A small image captioner, trained from scratch: encoder activation quick_gelu, batches of 64.
Rows from block 4 of the image encoder of a small image captioner, named by matrix and row number. Rows with one number belong to one neuron. Each number is 500 + 50 x the weight over its row's rms, rounded and kept within 0 to 999. All counts start at 0. Numbers have three digits each. After the name is the row's rms in percent of the matrix's.
After each neuron's rows are labels from the 100 images, of 14976, where the neuron reaches its highest value: "responds to" is what is common among them. Only what is clearly more common there than usual is listed. The data: photos of plants and fungi (iNaturalist). In brackets: how many of the 100.
# fc1: MLP up (encoder.blocks.4.mlp.fc1.weight, 768x384), inputs 192-255
# fc2: MLP down (encoder.blocks.4.mlp.fc2.weight, 384x768, transposed), outputs 192-255

fc1.488 063:516497527514451485430491410524448483514531485576527538481471455512527437530439505585517525454490444567477535484531547562503532480523501582513526499599521543545507549493550446552427461547503539
fc2.488 117:490529511469474496453611394392414548445476545529473497512493517495503479485517514483554524504523367504620533446536489478469438478504501467555490441570509517480511480501548507485469495523482504
responds to: class Liliopsida (25)

fc1.672 073:489458504453640485498513553538555471508515428414547424426511474541531559515493484460437508470531530508466476634470438519480546578507512555464466546451449415522518526535473525485577491452496462
fc2.672 068:475526548488450497520513473418466525448451534515457456495393509478392498476416474562492494511422471464529538450420545514483502453440549507524623512493479506486467512449535487458439466496454561
responds to: class Liliopsida (25)

fc1.674 069:530484415481524527412550534393494553439449515485458525531564501476549515417612480448434498572583538445476486504565456423479435486549464452455570469488495459517484471510460494488549498519481483
fc2.674 082:430489606495535435544461508510529483495520492439527380480418516425473440611420469548502459481481510467489544525458479499461538507439509504549522553443495383492545513524545479611484454456536508
responds to: order Ranunculales (25)

fc1.293 071:550443492570569562339514522517506594487515421531490531550561494496597488500519494500475525456484530507438487433653492453472443516495493460475451501508463500535492424469506503487497557560525520
fc2.293 069:455520591490564403470489481570498432524537508496523430412425484433471462601388550574463521459491504482489578492474522522485576501454495581546500516486466466435516496539542421586481426477535573
responds to: class Liliopsida (29)

fc1.447 073:546500414509512512408564529364474566408472502508492539523555498482540518404621480458426490559563539456476493458581475424473424492540485454458542449490482481524459485511477497474551499520496477
fc2.447 082:426500620500531425536458503509519481483517493443526381496399520414467441605410476547517471482475510476497559522462468488454532506452507492551507551454483376488523506532549482610494463446530506
responds to: order Ranunculales (25)

fc1.134 134:425484571546600584372490464505527552507537474517487504580450540548518457551468444504551545541446462446488445476542451503442495574450507503545482509501443424536493503422532562406488514458541561
fc2.134 148:416489623521514510449566408490428519542518443571459522514454449522513440558399463524501533492477399485576468512460520559447520542519429531577502444577464460536486559452565505484437528451505603
responds to: class Liliopsida (25)

fc1.224 070:555457479518572527290452503527515572516549436516476512538534500511534479489506494493476495468478545437459492484591502417452462514467486412519478523495447473537409412447509507462475464558495537
fc2.224 084:463508578535554419475496447586436456567578432509493434450446487496529498597439497555520506440487455440555493519551432513495572534460530565591448466527473433487493533531566474564470430466550544
responds to: class Liliopsida (27)

fc1.307 081:538434480610546511325546517509475588492564408527522548500566481480597481498512510524503514442440502530491501375649504452469471528509514463479426435518482514508487409481517462497464533555533504
fc2.307 080:433505608485554422505500462530503427531532524501525445439437486439490455635382538540483522460487475490502581511491461536490557514457468582569469499502468443460537539522561444582473468441542553
responds to: class Liliopsida (25)