python train.py --dataset="photos of plants and fungi (iNaturalist)" --vocab_size=1482 --encoder_norm="layernorm" --encoder_head_dim=16 --encoder_bias="all" --encoder_parallel_block=false --encoder_patch_size=[8, 8] --encoder_positions="learned" --fusion="prefix" --decoder_positions="learned" --steps=19300
Rows from block 2 of the text decoder of a small image captioner, named by matrix and row number. Rows with one number belong to one neuron. Each number is 128 + 24 x the weight over its row's rms, rounded and kept within 0 to 255. All counts start at 0. Numbers have three digits each.
After each neuron's rows are labels from the 100 texts, of 14976, where the neuron reaches its largest size: "tokens" is the input token at the peak. Only what is clearly more common there than usual is listed. The data: photos of plants and fungi (iNaturalist).
# gate: MLP gate (decoder.blocks.2.mlp.gate.weight, 768x384), inputs 0-95
# fc1: MLP up (decoder.blocks.2.mlp.fc1.weight, 768x384), inputs 0-95
# fc2: MLP down (decoder.blocks.2.mlp.fc2.weight, 384x768, transposed), outputs 0-95

gate.101:131119127121132161112119132143119095139138142164112095135119073110147146126166156143141127173132113138109071109177101140124128108099087110117161081172126123141108129112177152127175121124093132145095136137084138132127075124126126139127131117138110089115097108154123188142106163132143115143
fc1.101:091151120108185143128137121127159140153131122101101102112113126134139127153081076151135085158133069128067109140129143131147091131135119113106131134162115126122155181111142142122112110160108132133103188094111113141163156140128151115109122113114178144125145117136119111140143150094143132102
fc2.101:147093124096138123133119108179157119124178110141139147101109113138094081103111147141122083175130126085166125121146179157150126134112142134140157125098120138133122138182099103063145134116110096141160155135093143136121171183114138150153150075115119156108118102111144128118112141143101135144
tokens: ","

gate.479:090107125125153175103114076092142150078128152115142146117117146130163148155113119124135135113140106132138133135132152132154137145128125150151106129107131109171157119086092098095099097106139164131145135139108153131120152106092104107084152134132155121103106139112095170128121130118153122092
fc1.479:099150068156144135162134096123137090138151172082112115139119142150110094171142113116142130105140110112147145109132130127122157159128127156117102146106115137131111127158117122105122121134149097165143134100126090101174104114133131140113133106115129179125147130125074139159152151116135130060
fc2.479:147118106106133121121085150088120151163115109130114116124083118087105151122096123156158148097105114171162194140086138110173127167129121107106125121112141144148089105093116146177120155105097104086140078120112166154120157120131142091131131146110125165115131173101084173154120125113187129117
tokens: "spring"; "-"

gate.352:110153150143129147096161170144157185172141120165139119079099087135155126108121094122101138148116094110113148112167161160108142141124084099096107117136140175147119148121148121199107109158132145120124114140103077140162135105140106135137115154171135186082159167150162179139153135158064103086
fc1.352:115110134109160164160162156125118113108133100119115131128135128147145133176111119120142101140153127117072121140154106147126124135142139170116118091130169135122113130119151111155078096169050110137114100159137162118152129104104129099135142103124131132104114138117123119127123126106136104149
fc2.352:108164113104116166162155145100123150136159146138100130107158173184121104154130142122151140117161155134095143165141156176134175155119148161108136123164122113078097125146145106110117143143142109126120126106115191151110155115119108116162139121141145138133141144133134098088102132130164148125
tokens: "amur"; "white"; "-"; "paint"

gate.77:108133151114101124167168121181121121136079110103128147174118117142164130128126140141131128109161130138114151141139161102111099134108095082119123196127116125122124088089119132146088157138104146136093144108131141143142151124123141144112158120115165130133093126114185144131113122164148128135
fc1.77:109149137164153148102152121135156143115122174104133136109149117092122098127158111145151139146121145098148093118102061084145131148126194165105130124102103107122123124128125125099137164096141095119138152147142171154094104112143104055141100119076154081142174127142125100151125161113158158137
fc2.77:116103098131114101116121125125161108143130084100144105110126198155111166133149073124075117096109132104117124127108114147115123133092140140161114174109139149124123130094124166084087121146151129117123159103129153146112116152125139156143149109121123135134106144129172127151126152115179111181
tokens: "("; "ranunculales"; "alismatales"

gate.321:113110118124126133124127136111166147108114144202121095117109102117122140081121109098112112125132092140135121148095115127110138107103134141146087099137141102129136103141141102134162160143134137150128104153091135126133162117102077132165147181166140148077148106163097178101124155115141148090
fc1.321:116146172102138115146154131129107146144134122121134156125139119110123146152149102123149174139165156147088127141141106135140148117101151147124127110162091145137112132077121153101154110187136142118087122111173115137090101117147127118129151142129162138165105136095151117135101103156137113153
fc2.321:138130103134088165142107162119118113141107141104147129145123176135148151119150130111124131145095171128121077136125131075141126143118153121106169157117082152137174142158128136092110150170105166145095117150138094143177127155119158068129123095144156113168130118142128090123145094155146144133
tokens: "family"; "poison"; "chinese"; "canada"

gate.767:116148113152126083106097127118081128118147115170055114152111124094136159127135166103087129116161107160154162129126169150146153122118113080109135090137147130155182111143142106137147156108151150109106166152125164140164113115111121158113096117111116112129108133116159218117145145150140132156
fc1.767:137136116104156104132138103132139180127118162114109126139140134124123130122098103140101137121124094091091124121090089135087130146146145119132133115123099112119166146176103130096090092137138121109123145124170100128171135124115180166139114126116099132137110139140133127147113159087114098140
fc2.767:128105099142111141113120118077136123080159114062139134131125129144112129106138120152130128089099102113144144122152122104113177113155172127125131178149132090109161159129104095123090114127063201127128135180132155134167122111138139137132121121138136110105186119089144128157130122101123082115
tokens: "family"; "multiflora"

gate.239:132110161119149158120106145115120148120128152155175106089137137114129114128086091107144141167177105161089133138150107151100154174130154148107095104109125128110161124104136112143094151166129145163124151132121094166160161152095094114101139121121135157084149152102134145157124121113148154094
fc1.239:117128121106162099135114089129107165136104128135103152139129120145146132162126148118131128128115102099105112147094088120137105143120104149131138138124152115110109081108136118134172108129120128109141161151121175098114128107114165124135114135119142094150100084090131126111086095101134129113
fc2.239:124106140132154140144145083105147139120102115126147151130113145111141131131140125127129083133115160139137154176155096136145096127093108159071138165118149093121163146142130107092133082094111146125088098104104137135120093137105155103119078099108124134148158132128139114110126132101112102086
tokens: "family"; "bush"; "fodder"; "-"

gate.248:105144114126167160121133156139178127111083111130155118121118112064156136130107116134132133108101163118126181140092115115115170178094088135109163118099118136140151150131162122107134111097109182115129116171129108133096158080119079137127110091112155141149125135135099132131108106145128123133
fc1.248:119179115126103153147137162156131167136122120156141143107140129106134119140121131186142138117089179150092104073119090126125147150124152069147121098086135152149133147108166151104132142135134117105112115160123125162124127085157146126128118129140122078156130170133128146132129158151130161170
fc2.248:139169078110075115105114096096141141157149164118107108119107148093110145115138109107141155164076165163151158078122106118109183133126117131118128162092125117105162155123111166148097140128132121143101087089156128089113158132128134117123145158150118143143139133056144108156140146098136136141
tokens: "berried"; "alder"; "blue"

gate.289:166169187158104128114133144128118083153115118142139127127095095110150154136111160095151146143146118130178152143136138155127121133105157114100084113135108165147140083083124118151111123097157161128141186136076124126135134071107104125136130144113158125138148122164145123136134084113134147097
fc1.289:128089151127164095140136168103132074110126109162129072125120131147113153097105085094121127126156187126099130103089169130160144098145138154127143157139108113104131135142170115135129151116166119143143129140077130127144139150135091129115129157131167112150182154179120170096150115142107142126
fc2.289:123101091140132141156140148159144142123121132132126119139169105109150125139113132127171118098128128069082124125169064106118103117104149135136134149163144129141083115152140105122132106099131094095143107121087119111167111120126118146105085109129114119120129110124157117159105127199188105114
tokens: "family"; "bitter"

gate.309:099117120080104150132139145145104141133154158162172120125144144122139125089126091123119101097169118147080115142131131113130110108133087127102125121114105167133119126082118160142127127175162146168122148144162119149110126137112171125131168161168149100080104123096145174149096096097115109128
fc1.309:171113135121125165122165061125119135146152146113150124081116141151127136167094098120100118104089124165125116160098096116179126180155119090132148138108126108113132138154102110093124186124155099133100160142146109148126114140147166136145078111081165118122137157122122146140129108124150147130
fc2.309:122093135073155141082149114124087111077176144148139167116105171139101122084146127113114131113129156128115127119072161122192136123108129163094095141123150131107170122160138132151083096188110190118095130143102121128103131119128171130179155125161107131090139094112121177136131113078139144119
tokens: "order"; "christmas"; "family"; "-"

gate.359:124132139113112100137167165132136128146139140170163129112127124119100135121140131124114124136135144186154179152100190137123133110107133106109163153097139119077104105134108169106106126106132101130127100106142134141110101164165176140100183215110144126147129140130110113109113131146122120148
fc1.359:135120157089139137137129103111088107114129166089118144127117166138089110138136117118166119103127181106112107134173129143123104145131158132110124135117114112137168133137095137146139145132105118126123145143120075104158142065076130092127090074102166094156110143107127154140112137164125125155
fc2.359:187139109140134119147122112113110138113111152110139137093116119100156135118101124105125112168116121090133112060109096117148084125104125084081092151095169118107149126094123089115160074116137118153114135120040114088108157123099133154146148121110100116159115126118120144130136154118138120122
tokens: "family"; "yellow"; "paint"

gate.82:133150073182117111083088099118153136114104163146076160099122119139099130117109139153115160079155114124106119134132125141123141165142143100153085166141085090124172159114093132124147126133109121096117148132105119155179109155080165127131120161085122075124113153165140110103165136123108122135
fc1.82:116100094128123125082123123115113155122117139148068166061115150146090122142144094130144099103132090063125101134126140136133128176120145151149083119170118104143134155071115105137123120153146111124125205151119083151155124103086159128161119144103139136115121144168119092105132161128112118119
fc2.82:135101123136115106161129168157124108096085158167132138122130137087146109147091109099125127122084154104166143134122138145133132191090152119158153110178102138123109135090161105175126106150111102143164160139130102159139095106096141144164121112099173126138125131120161091142113145162109121080
tokens: "yellow"; "("; "creeping"; "album"

gate.585:093160129133143139121149104131115129136117104117084152140118146098110136167112110096164129147113154091147079143132149176127094125157157172166131129176124143128168104102123136137148134149134111090123099085113082093139160104157122117176136142121138160137170156096157096103134122149131123137
fc1.585:107153142141139173118158096125101144089106112086094137119137156099107110163112071111151090114123142093098069117103154149132081119154117150146164117150120137135143127096128154138119149151149105106135110108147098086148136099151098150154114155129145160125150166106145125133153105150123118130
fc2.585:111117133118143131135139117114158132130120158162112065127126092116136119140146118174148148103151112137109129133143135108117151163113108112118096099099157147132093136108166125128120129083099139138132150130133129132089113141106165104105133101133129094109074148119126188155134136118150091137
tokens: "spring"; "christmas"; "creeping"; "eastern"

gate.236:103145115099119126130066147147107142126120120147121113149114163164144149100138126164128192106170137122141140126126146095129136101079141151132121128107130134104099106117163111127179110152081148070166118150157164125130152095134132140117154126161107107127107146158123152089123134155175135155
fc1.236:098147171130080108132151119133081142122128155162106097121132172119120129115126142140160142121148105116110127154116130149137106156139168097152154079141137166163117158093107134128098128158086135139104120150177114136173072087117109123118151102119100138120072158113114151143140091145147095152
fc2.236:149120100152126078148151151158138106124114107097128144144114107076142104128107146103108098152102110135112109154115139126140177083125150136121134139115134098119140128132143116134134137143142090172105122124134156135166163152130117152112073124110115145128128160128126116120122126161146122142
tokens: ","; "lesser"

gate.372:202128119080112105086135139164119159135119132127143147150117161156083113129110099087078145094114130096116145121098128146110090119142081158124160092141101095119122144150128077131110154126141136121150146119133102149123145089147106114121089112102144187134139131159093153137123124131165114123
fc1.372:122076146123132161094108110141132151118131109130139097148145150156132129168123118123137127106126089135145109099078105128153147152140134130123114073133158091145146114086138111125141131108112149165101132123144149133156147176098163134149104143123106132109119107149128144118147151149135120158
fc2.372:119090102134094147120164130084097095158103114132137105117121132154095093130134136141135117139101143103152158145101143142138142178176161115198151160101187159138151115132078151093119137129105086098122133150113153159145146108142129105143107130111089146116145156096116114104124082086123110110
tokens: "yellow"; "wild"

gate.31:127098127082152119106109135103147146112141157159138085120130125141156127106128139128096141137134078163164165109119125121141160158102158111108119134108136109147125152111139102110139118124123145147125169143148157140108115132113172105122113103146093104100114098185130188147112135092137102109
fc1.31:158108119086090092095100172102138118116167151160141094128122085166157140082138134118115148163134117159178113108149114097094175121092112117126112146112141113134150134177125125135151108112072146154133147138112121130126132170119134115124168105146095083086096114192132155153114125088131109120
fc2.31:124133139140143128102149120120139153123104171156120107171129120115074116123175136115141102111115099139092106143112144152112100106142139129156116091133162130124095145095141152132106128095131102162091108117114114132115109162149118117144132177125126119119112125145158183169082128082173109138
tokens: "spring"; "lesser"; "hemp"

gate.215:118115109126169114115127090129103130068131118138127120099122124140113136105120117115120130173126109139121106136125141129184160137089101097101102201139085097117122154084102122121114142148110135106111173140105125106174171154148164145098127141104159104147143149134112131094098132163131113121
fc1.215:127131131149111131139159085143145146106093141086095110110137135127156141189178127117123101120146077102118131113116101116112116093182135154201164131136158115128108136146128091117117138110126103102131172136126177138141103151137154114145083151122143133117164125124096125125120168117161173126
fc2.215:157133130125128120163142129110119136062131124079086092134091089123167103157112124079148117170149107120094140109146123169132171126169106154162168172136104154112138124113147110132140155109144133117144150120129163153170139090125144132139081136126167098126165116173123097134089135149129142128
tokens: "berried"; "-"; "blue"

gate.691:117154171161143142071097118135107116117117130150111119091150125122147133136116119135135160112144137124059118126100135157130098151113080107126126121154161115173119133126118110132121179152164126124103153170111097160150077125151157133152110142147107150100117173128171166103106132155159127108
fc1.691:142096108105096143155144153133152153140140115151158123163132140118163158114167130127134101145116124126142120152136111116118123079139130146148139128140152124140132150133145113128128103125148129143132135114120162117122122129095118142113168184126148109128098146112119113143132144130132142133
fc2.691:116123126157107107127136114100104089128126084113150102118171101141159155185103111122156140180124136128111139191099139125116141138093143148094097146168130131128118144108116142152131090102105116117161111119069104144097107125140191103108138143116136130146100155130139118074129109149134129168
tokens: "("; "chloris"

gate.624:124102156117131152139108090158119162059161141098162126124138091160084143098132140168118103126134120088117118088108125138106094107119125119098142165130104109151140108135157145093140147137120138097164176148149159106141124116127104127119103137132148082106147140114159157109135129115129184121
fc1.624:143078122100147139119151097124143085103149133135147119108128158146121134160116056131147113132133120170094111127108102148163161125158115200151140101112154119107122150120141113161156132102105120115156159128104091152153139137123125158152157119133142154117124130126108090128112144114129147060
fc2.624:102122151126124120135109137154121110168169090144121104160147079136124146186144159129083157119136159118109135167075101112131118150155113180095105121132129104124141121098141101143131130086127164124108125141134127099153170155135146135118142126124103132153153153120114115073140151129095089165
tokens: ","

gate.237:095116120105141086107159124149101125135131097128115081124125129130108142131141144147069136101117110131172183109128169085088150162165186153160157190113121167113104129134133111105103126139119133080127099172153138115129115099149137114132154108115072137166146148106119119107116104131106121088
fc1.237:090100144084143136092125157119136131137143096142127105164132107186158111166126096159123140076135083122118113107170115138130111128149118183141105157117125119141124147117132127114124167085115105155109127132108090160108146123142135125113163146121105131114136155165129151126110104115153113142
fc2.237:085135159115150132146055116136148123165091104128120146090157123117105146102126145148156115117145153128144124141081140158122117137108095144128109115106085115151115135117113152144184109133090124161109088118159122100170127157128144072084153102114130118115160107131109146094095147192161070184
tokens: "vulgaris"; "("; "muraria"

gate.42:113115145094090122115149101143109121165130107089129141134113153095100177111158118090155139100133150130107103137109106173163081111117133159134104059116113137156115138102108105133111148151165145129091143111147114138094101084144126126134128164108165102139140122128096139111111114181176167154
fc1.42:139136166100138112113141150129122112154121133160078122177131083184088109097126156099103159135139126153172159128151178113106139106094112185114077128138122171129111133147162150101081128155114126127105118116097129150147147178115149133077139129125106126120140117179143163138143123135134103164
fc2.42:167124104165152127134104131114155119120130154086128137113159126112165153118136085137112109141105157114115088139133131117137132137097135107102130144128109123136150111169101142144141120149092133108126157124113146131119164117094131128089114119120122108097131107105111113113138146146128086140
tokens: "spring"; "-"; "stinking"; "engelmann's"

gate.10:126140162146109158125125080131096148103112129129139128098098093128117159156120130129143108123160130132138154146130136112110087117128153124118133141104156106146166167112135147150094130120117157133110149156117168122136112120100139065098129160102157134110163133141114189090118130120133137110
fc1.10:131141147079093163112120131124109097144093118140177121128144143131110136091135134153167139130129144137124134126140113122150070107081128141116119153102145162147146125095107144135092068124133146124146130117132142126137143087146106085108158136170135118150091145121109131137136128110191134152
fc2.10:135080140107108149168144136115122122105125130161093106124122114142119111144141146116131106153163108106122140122114134144099125133171100100141169159142159133099109147124055128133110143116121122130124107110135131124133106115156124118134104163108126143132098128119063142124108091123068126132
tokens: "wheeleri"; "pale"; "sapindaceae"; "fagaceae"

gate.171:163148147146110109163119166160144084132089105111119070154114120072123135109106144167126113121129138155118126155115135091120107102126136166135178146119157186121096170152140122153115149128128116127130115171138121142115150129137105118113134100158114133148145128119071146156120097127111128128
fc1.171:148105125153105128162179146142151114144129136113176151119119147106163130152113165113143120098135198174155099130128087138092145107136089175120174108151146137128093133132118148150124135121137132142118122122127104139086124100129086159124151117135124138126142087090096096129092112119156170142
fc2.171:152109141147151169124098128138142174161101130168170112092137140076130134122111097129168156140096118115116148112110122113116128129124151117159181127116092138130157135119122122113165062136131109103161178133102140144096094127063121143113155119122128110126125152147114143105146118143104139093
tokens: ","

gate.610:121105126133112159160164121145145152145127111110141126152115106133117152158137120145119111127102162158144105122098153101101094110134145152091163166105172148116102137136171164146118139120141136152128079100138116154077118137149114155123149135136095136118127125089138129143119094113096143116
fc1.610:124136102132125149173158170109154127120131153115147136141144148149139133184153138168195108117121174159122102123111107076140127075124127135148161172140139144127083123148138173120135142124183139131160112129153150122087120144132109083103128111156120097132109110096109112136105076135167163080
fc2.610:103089114169115123140159175144088122116111151184146102106142152108092141167121130146137126077135099069092158156154086099150129140154133131176178124127115137151114154101120086124154143096109095085121157117097166113136103133101157168110112175150095138128100125097130124123123105114126095159
tokens: "yellow"

gate.68:151112111105109079111093161112166140137131150158118111109128114146174123079127154136085142164138120125140163120154112122115153148089093093108137146118134082152114150146156116121139102126098149143099164158099150149112114161103191114104124108145099096115103099180139158131107155105132090123
fc1.68:145109110132108108114091131120153117135145161174142115099105097134158143102151161115096119146147085162158175133138119098132177146118109091113127113128151090149097138121134088117136095118134150170141137155147167131081106161099172097095121097156101125110104080140120144169100159103135111108
fc2.68:124119152140162159123108146105134145099115159158140098143120092119117158112140167122129131091158103156112129081134124132102152129151105127157120102080138127157108133081139148121151098087096132124130094129147151147084099142155145119127124134121098121103126129154128151158093083093169109136
tokens: "spring"; "prickly"; "purple"

gate.276:173134085128134142131148127127145160127123130128106113097117148158137145093093145136151130126092123093140139122116120105124091141143112088169130132177113141149100190112128089188139131150100159099177127113126164121145105092129117131148107126109123110143137144135130135113136138106083127132
fc1.276:133119090099063131146157082145077124158107111142119153135170132152147128170128133147084097116172139129162127117107089127166137156121120106144128118088136151102160104151100160130109128130079138104101162117170100142147122151103149144160125108120098106131135147119167139098115166092139142141
fc2.276:138111148130118132162108125143124103139129145134116067108129103140102130109115121139193138169095139088110144094132114169113127081134147142111114120132113136115133145150128111149127172133173091112161148159087110122080139111145148126122099087094094150139119152127127093166185118181113103126
tokens: "order"; "flowering"

gate.730:100089102168104160148119111111143143097173112079086151130097129132133125121172110171148130121129092128105134148113135098107158155153152137148105141125095114158136155127160141064145160139138140107102145103156143159099067147157173144147122144134101122116139110107144140146114106089125117158
fc1.730:115092117158099145152110108109149128099137124094084144132093113131114125129169106180146138127130113140104132154107134094113159137133163131128095143129102109147135149133156113071117172131140133109088139122159134168103067150140171153117114165146104127112126120130122145165130125104133123134
fc2.730:111118114140121147153129137155127121183113131126069160089142124114102107139128168128137132119113186137105122127128112096139149134133137146128135140136095119140119133110165105165112131131102148120120133117151115141119118118130137124199137174128047138109162145124139137131141129090122145110
tokens: "yellow"

gate.604:132108093137125129122105132114157145132099145106118150111124135169141129134124138097149061160133144081120095090152138126104099126178158153087114184141108081111157103169120095148141110125166117137129115091127147129113104147072119125136135123129154142122151105157140119103126159093084140124
fc1.604:127173123124126110127121152124119121138127134093124090129095092137140119123163125144149156146086130151160139128135179151116112116076118114110132098093132182114094136095090171083098118142110152135094149157145126124120092078131112125101172130117122138138130118073126140150100126118147153161
fc2.604:151154156104153138126111137120119109159089140178120141094126090153119148149123090138150113110132175147124137133117110148091114101116104110164112144110126176132109107141130170184119113128072127115128126139146125116167153120099124148099171127130153139114130100125111097100151111127103122083
tokens: "order"; "chloris"

gate.574:109145103167120156106134116100092175116120111085159160073126094122159136117069115108113162133115137118131174103093103145146136177101138124131095128116091150152141099138105118127100128143161139141105124149094138146107112088156127111128152134127136114159112122102139155115137151146123125147
fc1.574:147145175127102111151129166146117102179128140143146113158123188150109155140145103115137072129123111169135106153154138110147127131115146121099151100113142132118143170126120137144125141185127134153112127084138111135117094159139119138087151142118149127157126167147140113177097090127110162136
fc2.574:122116114118127111190148174181118131115131124116158136163157088125101101143107147088121077112116156091116114123147101134114128140120158127174134146112159126124117138120180143143156138113111158132103159118078117114110148156146138145144140113129133126154141119116177109149122075104137152097
tokens: "berried"; "("; "blue"; "-"

gate.263:104143124114108170121119111135133148096156162132145149183122105123144132107176126151143161089135169135079081117142114150099095161145102145118138111120103152149112141138118122124151117113155082151104091128156092121143123129135101130095159114147142079103114137109130115123138135115129110157
fc1.263:157112128142113141141121142127145067135125133100128163105109138152119119116105142132171108119155152099120139102143160120121113100118127150151112089166085137129157125115126168129148125132147152089143148137120148118158104172081110140136087150121145183125144146160112160111131124163121155101
fc2.263:146142135150144126148122158130154118129109123082131109146130140147128144100091107139125098072167132134103098111110126122134112145109128142153139062146102065125136144108216139113141109175088155089131157100158143124141118149132133145159099204150143170130161105143137149106104150111139141095
tokens: "("

gate.505:144146105148123109168166147143123123146098151124198130089124129103127140050136136121142146144104131130145176121123143086103103122068139112176165128127138136091106129179189161122131124144129138123141133161112142157075139124128144099133152140129099139108168083117135104129129132140100159103
fc1.505:116110162115075106156180116118144099096095100127162142158127111144157134153106142154130073104132152076151131123109169102123095113159131122152134197135142127084086119140100106152151089097128111106194128120095175088131149139146158126159154148100162125122090121160093125136119144101063098115
fc2.505:112137128137163109126136120082050109119128096092112186171103125111129117176103136130141133088119133123082116166096124122127128163122169131137104153149156117127093111091072098129095084122135144136171150098128137150142073165159104116108105127134148125113192126140126154149149104146140146112
tokens: "berried"; "polyporaceae"; "("; "indian"

gate.382:107198138172108097162098154136134132127091097138140107137126079117108143170135117138126155138077092167159150131133138123114105136105123091172094132136134140147097168091145191087094139166146101143097121141168131156122125159139131151094174151123120110123148122131152136099149129140084163098
fc1.382:115124101138126148123097101126144137126123105107109115123137117114176127085137122123133132157152105100137136100129119128117151150151130118118127119166122132106131143155110059090159078128091150107121106122135162101199165092069094097167156095111129094143159115126126122126134130139132077178
fc2.382:149130096154119125155107077129098112170142123133153111161112153117135118145124125143141139109119124129130145106175157143133174121123157129080122174165091122119137127116103099136134143093147128137142104096137095086165111122132166144119101129160153182163091130117162061163137123160145108100
tokens: "red"; "alder"; "wild"; "berried"

gate.526:131130113160114125154125117177122121099092173120119156140107122121120130135131178100145151142121095154148117140116121128094118133139103114122121100104148100115136126079059166118080098127116117149118118118100140131154155108143129118110108133111126185120136154114057150113082122151110131147
fc1.526:091081156105148130138139124126150072161176109114096089109108158129137118199155144174112157112131057119155158138140162126135158129115173126076138145111162130082117109123144067091137104112092108126142088125138071187128124139150154077161136114114122162118100122141153164161093108152142128130
fc2.526:133105105129164160113113138096105098151135137103143095092133142146145091168157113152145138116139146108095120088136135082124140109111140123134186110145127126156129117158169128130143165128144133111134113143114134139136143102113096125145124130138098130116084158135115134095127152116053115082
tokens: "order"; "prunella"; "foeniculum"; "tanacetum"

gate.702:131102118108127129138127144135166121105107134126130130145136103155096120102125189106121160112163108125147113107067097130152133092152135149149106116134125121123107152120137119080085106073119126115164095123089134129116110145184131165147132133120133119147126124125121111111136128124122158108
fc1.702:151117085114069115146141120142137143149138132141084147097124121171100132144104112081112084118149163136141137126170135142115104116147096112164133122129115086105131149107102120120109092116121144141126119117118143118160124138078157123183106139125112136145145118149133150156173132101125115156
fc2.702:165112105131075140133132163129102122143139131130129090138135089095184086123132123115138152125155172123122137123151123122135107131118154144136166109124084075106186131164103112141135089129143098126135148101092103116122131111103095118148130147125107143151103114147161091136180136130124148139
tokens: "thistle"; "beavertail"; "speedwell"; "pear"

gate.434:146094136124089139106118121164103120129101083103131131138129110085133125119108158136104168105145107121104126103106112162158106126118087109149125080102148129135124084116083112126124098095124130133142119111086111090111177129133116158140180170126136129167122130121147155148133127104107108130
fc1.434:151082110164111106113104145144142116137117081106140123065140102104111100144145151128120130101137133117121191127111125140122117140099091124135118113098147133156126086115136104133099127131130145142158158180132122126101191118129118112152155138177104185088123057150125152142108141123111128104
fc2.434:140114171156088120111095122118090106141093082110146165123118107133118143114126141096109172129147136102133143154152172115122098107145098159112136106122158160122130099149112089163143132080137135121138123138101159121107111098107141108141147134106137118166130114139149136132112113133055138150
tokens: "order"; "canada"

gate.543:134138118124094113125146101121065162121102151144130086153113151117175137094127106126127149155154134160138165156109149120115148133149100111131175100121157146161114143130088119113114141140100104136117175119135115144157146111114138110085115152117108117108135131112081162135146105132140116143
fc1.543:139148090150120120084115131144131158124153103136144090100122094102140126115146137140161127166140112112111126107127101178112110155123106082180149135094135121153198168120098145163126105156141179153084096111085137146095121099114166110175116110166123098114115085113138125118148121110135091151
fc2.543:083137090106141127138109151133146110128114052136182104128137133138069128117141132147151122119129134116107087119128121119180130143119124114122097132127200120115139140106143159148144120103137150130094133101135119135143135133174145105106129112120134092094092126115123146131098076145115112124
tokens: "family"; "golden"; "live"; "hedge"

gate.766:126113110160148081135120146060125153137124099135143110094132083131111156122127116148140152140094115144115127156136138164108126113133100140153114101149121127155136155114106165187142136142127169152132114110127102127148093117127120172125112134165108129113117147139138126137110151125098123127
fc1.766:159154134107081125135140169105123087124157103131109115162135104127143129142157154117122149122128137164153138108152141104084127064099088116150163145117137146163099124090138180147086130120118122132153091155126147084136136161140137144098137103113135098140097095087132130112129104143142139115
fc2.766:124144079128098141104109141091144135140137117115097108101099084116113099104120115139181114113136165152127106122074118067131114117145133130162144132114143143150136115140116115125118131124132112143173135134144159142101171129133122088139107098154119120148138137133112144105182076123085152129
tokens: "red"; "-"; "wild"

gate.29:088161120169168188152109106131099131091131106090144137138092140113116146138144156161160127130101096133119117110126148130153148167124135120111164136129099112154161143071109140143130129088158099148109140116129131102102128069162119123103155105145132148108134132064131094113119123153151116139
fc1.29:122142143147094121105148115154126165138133156107140162078123140103131116181143133116106093119126154138128076129147120130143093128142145161160148115173107086141117132105081138114141170145179110130129127131120096121124114095134116131148101118082164118176195157087136119121096130147130127119
fc2.29:101103110116130139110146107133122166156112142151121087166103144126096136177126148088127144130124083099146108134123144126090134146142103111129133143123173158154133142115131139145119178062145098106123119109157116138092121138171191154129137121138100109157115129119128153115101085131132116140
tokens: "spring"; "corn"

gate.293:103137115123144160104121127142148142153090154135137111151126171101135131097170158167158118094131107106128147149117108111120131128171096149134169132151167171134116146147125117126105117110123132148150119181140117143102129126134132083164099081136123154109081087066116115143137142112106157131
fc1.293:149082144117116103126137116084130133149137077085164137120127112129115126153132156150127140101092159120134111109132105118140099077107161137155056112153131140152097145150140139160123175149140131169178116126113106151141125131121124142150123074120093125102186145136109088096120135165114138073
fc2.293:127108109155129161100141135118095167121129135128143158105104155142095154136107147117152126109125120111144116099153134063159152150090160163157103135113134111124123139110123140137154181122147152101174116114184087146121117180127147114112118139132111132092141125113143164139123174123156111098
tokens: "order"; "family"; "convulsion"

gate.444:155104144117171160160198129146137127137119162131147129115116122101149148138118127118107103160073164161121123149128115106121143111103116121124123123111145108114085112120125109158067111116157108115140104100129121139100185091132110137106153135113116090126185133152129105103110127134098108122
fc1.444:118117105138107161113085146128133133151118111102057095150127167150151135132193112123131092115150088107135123107174126129106116129153140150133162104128128124129131148168141106144139128139117149107117129104143171153075105127118125093142139138125129113115117119109109134131126121124131122150
fc2.444:118131123161129139126053106141128118116152094125153108147134144179144194146150135116102138099132119098156123139097161126134123122134135140081142116137130117118190134171103106103148134122130177160135150100125138125130120137153095120127100105151122121108100095135117116151147122118138140127
tokens: "berried"; "staghorn"; "-"; "shining"